{"model": "sound classifier", "dataset": "synthesized solo parts of chorales (CocoChorales)", "train_examples": 39062, "gain_aug_db": 10, "time_shift_ms": 100, "n_mels": 40, "hop_length": 160, "input": "log_mel", "spec_augment": true, "win_length": 400, "targets": ["instrument"], "num_classes": 13, "arch": "wavenet", "norm": "batchnorm", "depths": [9], "kernel_size": 3, "stem": "single", "widths": [128], "loss": "cross_entropy", "head_dropout": 0.1, "init": "trunc_normal_002", "residual_init": "none", "optimizer": "soap", "beta2": 0.99, "lr": 0.0037, "beta1": 0.95, "shampoo_beta": 0.99, "eps": 1e-08, "precondition_frequency": 25, "max_precond_dim": 1024, "merge_dims": false, "one_sided": false, "adamw_lr_other_params": 0.0022, "steps": 8200, "batch_size": 512, "epochs": 107.5, "lr_schedule": "cosine", "final_lr_fraction": 0, "warmup_steps": 820, "weight_decay": 0.08, "adamw_weight_decay_other_params": 0}
Rows from block 2 of a small sound classifier, named by matrix and row number. Rows with one number belong to one channel. Each number is 500 + 40 x the weight over its row's rms, rounded and kept within 0 to 999. All counts start at 0. Numbers have three digits each. After the name is the row's rms in percent of the matrix's.
After each channel's rows are labels from the 100 clips, of 14848, where the channel reaches its largest size: "peak on" is the class under the peak. Only what is clearly more common there than usual is listed. The data: synthesized solo parts of chorales (CocoChorales). In brackets: how many of the 100, against the usual share in percent.
# filt: filter width-3 conv, dilation 4 (model.blocks.2.filt.weight, 128x128x3, each kernel summed), inputs 0-63
# gate: gate width-3 conv, dilation 4 (model.blocks.2.gate.weight, 128x128x3, each kernel summed), inputs 0-63
# out: residual pointwise conv (model.blocks.2.out.weight, 128x128x1, transposed), outputs 0-63

filt.116 113:436462461557435524428467452518524420483462489543522434413507493473504427533517529517530498552466434452504532496517457533459519492514585465502498479505398509497541425489486543477461531513555453
gate.116 109:494580502559490504479518535492572484468579461494488554518535545533477481458435541559497506519501548496540434573523500405486540405521546559500529587487515473464460465603504524458414499548507502
out.116 087:561544424424489465562537514503495423482524459523540514528496545479479506505471536486563518492540477516511528522555434486459553485482468507478504458450461525538541543499490559492523518527533568
peak on: A#4 (25 vs 4.2)

filt.38 094:475479445594507438490502502467447467485431454565490500521473508455516519521515536530424466479554434441437497516473495508504452414486555447465547487546510442502425520530459526531426490447418498
gate.38 097:554488512512545534565453452493570481534506470541515481535519479523433486474487423450487558467422440503500459464447471481552521470547554460510461456554497467495495399593509493519435557526492507
out.38 109:516561565421563514531528477482505484527483536561493529483512482491453541547419471500464483527549436506440559458428537522481397491505508422467488481524514489485507461491476510482555450542515465
peak on: silence (55 vs 12.1)

filt.10 100:507433466434427532529408426470555567494514519484549554526487507457505561515518537575518504478545486450485501514438472442495503499463472518504504533465531453586477470485434451535495530514498467
gate.10 106:471532444511484457537485549520563504497496550465446451546520475478442482476521455554556565513442586499518456557529524590498548526517533502450558449512448475548467534542470542561466562565516489
out.10 091:447557472536489500522468553521446536489506431517544545514428487468467470516516470539539488521549550533538464579470464540573462524555504464558487443522527421486475373479465452520498535490506409
peak on: silence (34 vs 12.1)

filt.14 081:500574545446520558495427514520499488524497565529490464533557519516556512530518471484545473459529519446493561506525560516501446475479524453502537469504447500537447542479523455528505555524408547
gate.14 110:604464505452511431474503495505556431504560447533469461527545541539523516465403511467445498474512485503477502496509599531515521532488497480526436508503497442557480499498471513526495482460493569
out.14 115:462505506421482493529526517555488555534462482482464565470550510532496532491530576435532524519535458526487518500567469480547501531539481508597488488499522540467492514495522532548523503573520531
peak on: silence (30 vs 12.1)

filt.49 124:463466498513507541493510538483501517463520532529439483526513530497496517508537508464530497519487496534445472456582478398500418469512501483527538515466454465531515581538510462555514520603488515
gate.49 114:476544482480504434437462516470525402466558477482391469488459529445467531487446475448505497510509508554444500444464496459521515501470424467530487463490493468474516536541561512479527457549545461
out.49 100:502533553438595535463499457528510496508484505490467532590497435513455531506399486535526531404569505529524488513407431500512493527479469479456519531549481484509553488499489478476504507564498503
peak on: silence (40 vs 12.1)

filt.56 092:471542502500558501495493505521555530592451525500483475473502537531522396498562416533473481523488442559474463457498562527467517457547463617463496450477525435583488465521525524523568440436438460
gate.56 099:484506486603486497476578530539511500437484489570457451542504541506501431496482506500523495508476444523457490469505493505530475474501447503542511560569532475535558493614516531522515461569505422
out.56 092:514537473522438507429556489536540446576491518495576537502500444483553588478456490441497573472471555528535500478443497540558525507507539487538467518510555497521437505507468525491490555521488535
peak on: F4 (67 vs 3.3)

filt.65 095:460501478427469569511492510483525483568544509478432496465488461592459507463501517459560508519420545460442478478510483491524529474549433480414551527499498462541515561530485530547537517466487490
gate.65 103:574527502545511533444504529511490472540555449501533577550446542512473488479523542519460448531469515524460514484563538532594496539534427568514605518553498459470460419627438487507441458508526445
out.65 110:461483427554529390440491506547470486417507491539477491542490469484480538464535462457494529472487508416562470543500521505477484517546473499521506499495472431439556453494440470499446465576493466
peak on: C5 (26 vs 3.8)