{"arch": "wavenet", "model": "sound classifier", "dataset": "synthesized solo parts of chorales (CocoChorales)", "train_examples": 39062, "gain_aug_db": 10, "time_shift_ms": 100, "n_mels": 40, "hop_length": 160, "input": "log_mel", "spec_augment": true, "win_length": 400, "targets": ["instrument"], "num_classes": 13, "norm": "batchnorm", "depths": [9], "kernel_size": 3, "stem": "single", "widths": [128], "loss": "cross_entropy", "head_dropout": 0.1, "init": "trunc_normal_002", "residual_init": "none", "optimizer": "soap", "beta2": 0.99, "learning_rate": 0.0037, "beta1": 0.95, "shampoo_beta": 0.99, "eps": 1e-08, "precondition_frequency": 25, "max_precond_dim": 1024, "merge_dims": false, "one_sided": false, "adamw_lr_other_params": 0.0022, "max_steps": 8200, "batch_size": 512, "epochs": 107.5, "lr_schedule": "cosine", "final_lr_fraction": 0, "warmup_steps": 820, "weight_decay": 0.08, "adamw_weight_decay_other_params": 0}
Rows from block 4 of a small sound classifier, named by matrix and row number. Rows with one number belong to one channel. Each number is 128 + 32 x the weight over its row's rms, rounded and kept within 0 to 255. All counts start at 0. After the name is the row's rms in percent of the matrix's.
After each channel's rows are labels from the 100 clips, of 14848, where the channel reaches its largest size: "strongest on" is what is common among them; "peak on" is the class under the peak. Only what is clearly more common there than usual is listed. The data: synthesized solo parts of chorales (CocoChorales).
# filt: filter width-3 conv, dilation 16 (model.blocks.4.filt.weight, 128x128x3, each kernel summed), inputs 0-63
# gate: gate width-3 conv, dilation 16 (model.blocks.4.gate.weight, 128x128x3, each kernel summed), inputs 0-63
# out: residual pointwise conv (model.blocks.4.out.weight, 128x128x1, transposed), outputs 0-63

filt.17 094 [130 156  77 111  93 167 152  21  64 135 149 100  84  87  97 103 115 167 169 120 127 122 109 154 113  82  93 196 189 126 104 120 175 139 179 155 112  79  89 137  93 132 154 201  74 130 153 162 128 128 108 139 105 131 131 112 194 118  99 187 123 103 125 118]
gate.17 093 [ 78 121 140 153  83 139 190 157 123 125 131 175 120 117 150 124 139 136  87 110 194 114 160 109 162 100 122 134 180 152 110 156 193 107 207 138 111 156  72 114 145 142 125 131 135 136  91  76 172 117 151 178 147 127 131 178  58 104 167 159  76 146 104  67]
out.17 094 [ 70 117 178 159 229 115 113  77  68 108 124 124 133 178  95 108 154 177  97 101 130 149 157  79 127 126 170  87 151 115 123 167  83 148 106  44 116  85 187 129 143  83 118 106 161 143 102 139 132 161 122 144 135 115  63 155 146 108 132 123  98 183 126 191]
strongest on: note D#4
peak on: silence

filt.53 103 [119 107 163 143  99 117 136 139  92 149 126  86  73 114 151 133 152 170 150  93 124 138 136  99 117  76 154 131 122 149 165  91 138 126 165  78 106 127 137 148 124 127 125 171 118  99 179 133 193  72 155 130 110 104 105 123 168 131 142 189 133 106 172 115]
gate.53 108 [ 60 157 133 143 102 124 171 117  87 106 116 185 104  62 162 126  90 128 171 101  97 107 146 143 138 137 142 155 105 148 107 110 173 126 157 148 126 162 145 123  98 129 138 113  96 111 163  83 101  81  99 146 174 128 165 169 128  88 129 141 110  65  98  92]
out.53 088 [168 105 149 127 169 113 189 153 103  82 119  77 121 113  87 128 104  95  83 163 166 149  37 187  87 179 147 168 115  87 140 134 132 151 113 176 140 172  83  97  65 118 136 114  92 126 129 158 112 167 153 103 123 142 128 175 106 168 149 128 123 139  70 179]
strongest on: viola
peak on: silence

filt.68 100 [ 80  74 150 109 115 117 136 111 126 129 145 107 175 132  83  94 183 124 132  41  61  87 142 157 127  88 156 169 151 109 152 103 128 146 145 109 180 131 133 135 142 108 119 117 123  95 110 128 137 130 104 117 142 129  76 120 117  82 126 125 115 123 113 105]
gate.68 102 [150 150 122 114 139 111  94 153  63  99 170 160  88 119 178 101 166 113 134 115 104 130 138 133  84 180 134  96 173 130 107 158 213  71 165  99 131 131  63 158 146 137 116 143  98 111 173 167 133 152  37 129 156 155 161  85 138 163 164 137 155  72 100 105]
out.68 105 [165 147 104 162 144 118 123 155 105 152 169 106 140 137 121 151 152 126 119  83 183 137  44  95 126 153 103 109 130 155 117 121 143 181 106 149 106  57 124 114 137 141 130 165 155 161  86  93 136  86 147  52 146 169  87  94 133 122 116 135 132  57 138 128]
strongest on: tuba; note C4
peak on: silence

filt.104 087 [ 82 138 135 182 117 152  76  39 130  85 158 157 139 110 144 107 201 105 122 103 144 154 161 129  81 132 107 178 142 112  53 112 132 139 132 122 147 139  76 123  93 111 140 168 157 168 168  72 187 162  61 146 164  96 155 126 135 111 104 114  87 148 184 162]
gate.104 097 [152  97 127 150  94 130 119 173 136 146  98 135 166 109 137 141 138 169 128  93  80 119  95 151 179 136 109  80 127 145 154 136 161  98 108 106 195 102 145 120 120 156 109 118 151 224 147  99 139 176 122  53 125 135  94  93 144 125  85 201 145 145 116 124]
out.104 098 [149 173  69 112 129 150 104 223 118  97 161 134 127 147 127  97 140 147 105 155 102 163 106 168 191 174 114  86 129 110 156 125  88 118  99 145 163 131 122 122 104 168  92  64  84 139 100 110 120 127  77 174  91 168  92 153  74 119 157 129 213  94  86 136]
strongest on: tuba; trumpet
peak on: silence

filt.25 096 [154 140 142 171 100 113 106 124 117  36  72 158 124 176 162 170 129 110 119 137 164  77  92 135 134 146 112 135 134 141 192 115 191 109 178 110 112  69 137 126 133 120 104 128 127 153 122 207 154 139 101  98 108  82 119  69 126 124 120 181 112  83 123  88]
gate.25 094 [ 89 120 126 133  92 112 122 110 162  82 133 145 159 158  69 158 130 134 109 110 127 182 132 201 181 109 182 117 165 188 161  90 124  99 133 158 145  69 117 108 121 114 127 159 141 136 175 153 161 146 126 144 138 106 180 140 143 121  85 148 143 104 158 103]
out.25 083 [119 176 142 121 174 151 123 185 109 129 141 119 154  91  81 116 156 158 112 180  82 155 191 172  87  99 179 133 103 115 237 122 139 155 148 141 136 161  91 107  90 136 112  61 135  85 173 154 127 190 108 119  98 125 155  83 107 169 132 120 130 122 114 174]
strongest on: tuba
peak on: silence

filt.34 101 [198  86 115 123  54 121 145 177 133 176 155  81 139 112 128  81  75 110 148 171  68 140  93 125 117 130 113 181 151 110 178 115 100  95 133 130  97 131 121 178 154 118 102 122 121 100 130 151 112 122  99 113 110 105 132 169 125 116 144  49 105 165 172 168]
gate.34 092 [150 120 144 124 125 139  79  78 142  77 157  79 158 147 134 147 113 120 103 191 109 139 158 137 143 110 107 149 170 140 115  71 157  86 152 140  75 183  78  83 156 110 137 126 108  64 199 139  49 136 186 140 162 135 122 142 155 141 144  59  97 169 133 125]
out.34 092 [ 93 135 164 155 131 217  93 149 129 137 140 149 123  86 118 186 124 153  52 172 132 137 165 118  85 150  86 136 131 107  99 151 132 139 104 156 114  51 102 180 137 107 114 102 158 144  91 128 166 106 146 146 140 120  91 117 165 131  92  90 149 132 161 120]
strongest on: violin
peak on: silence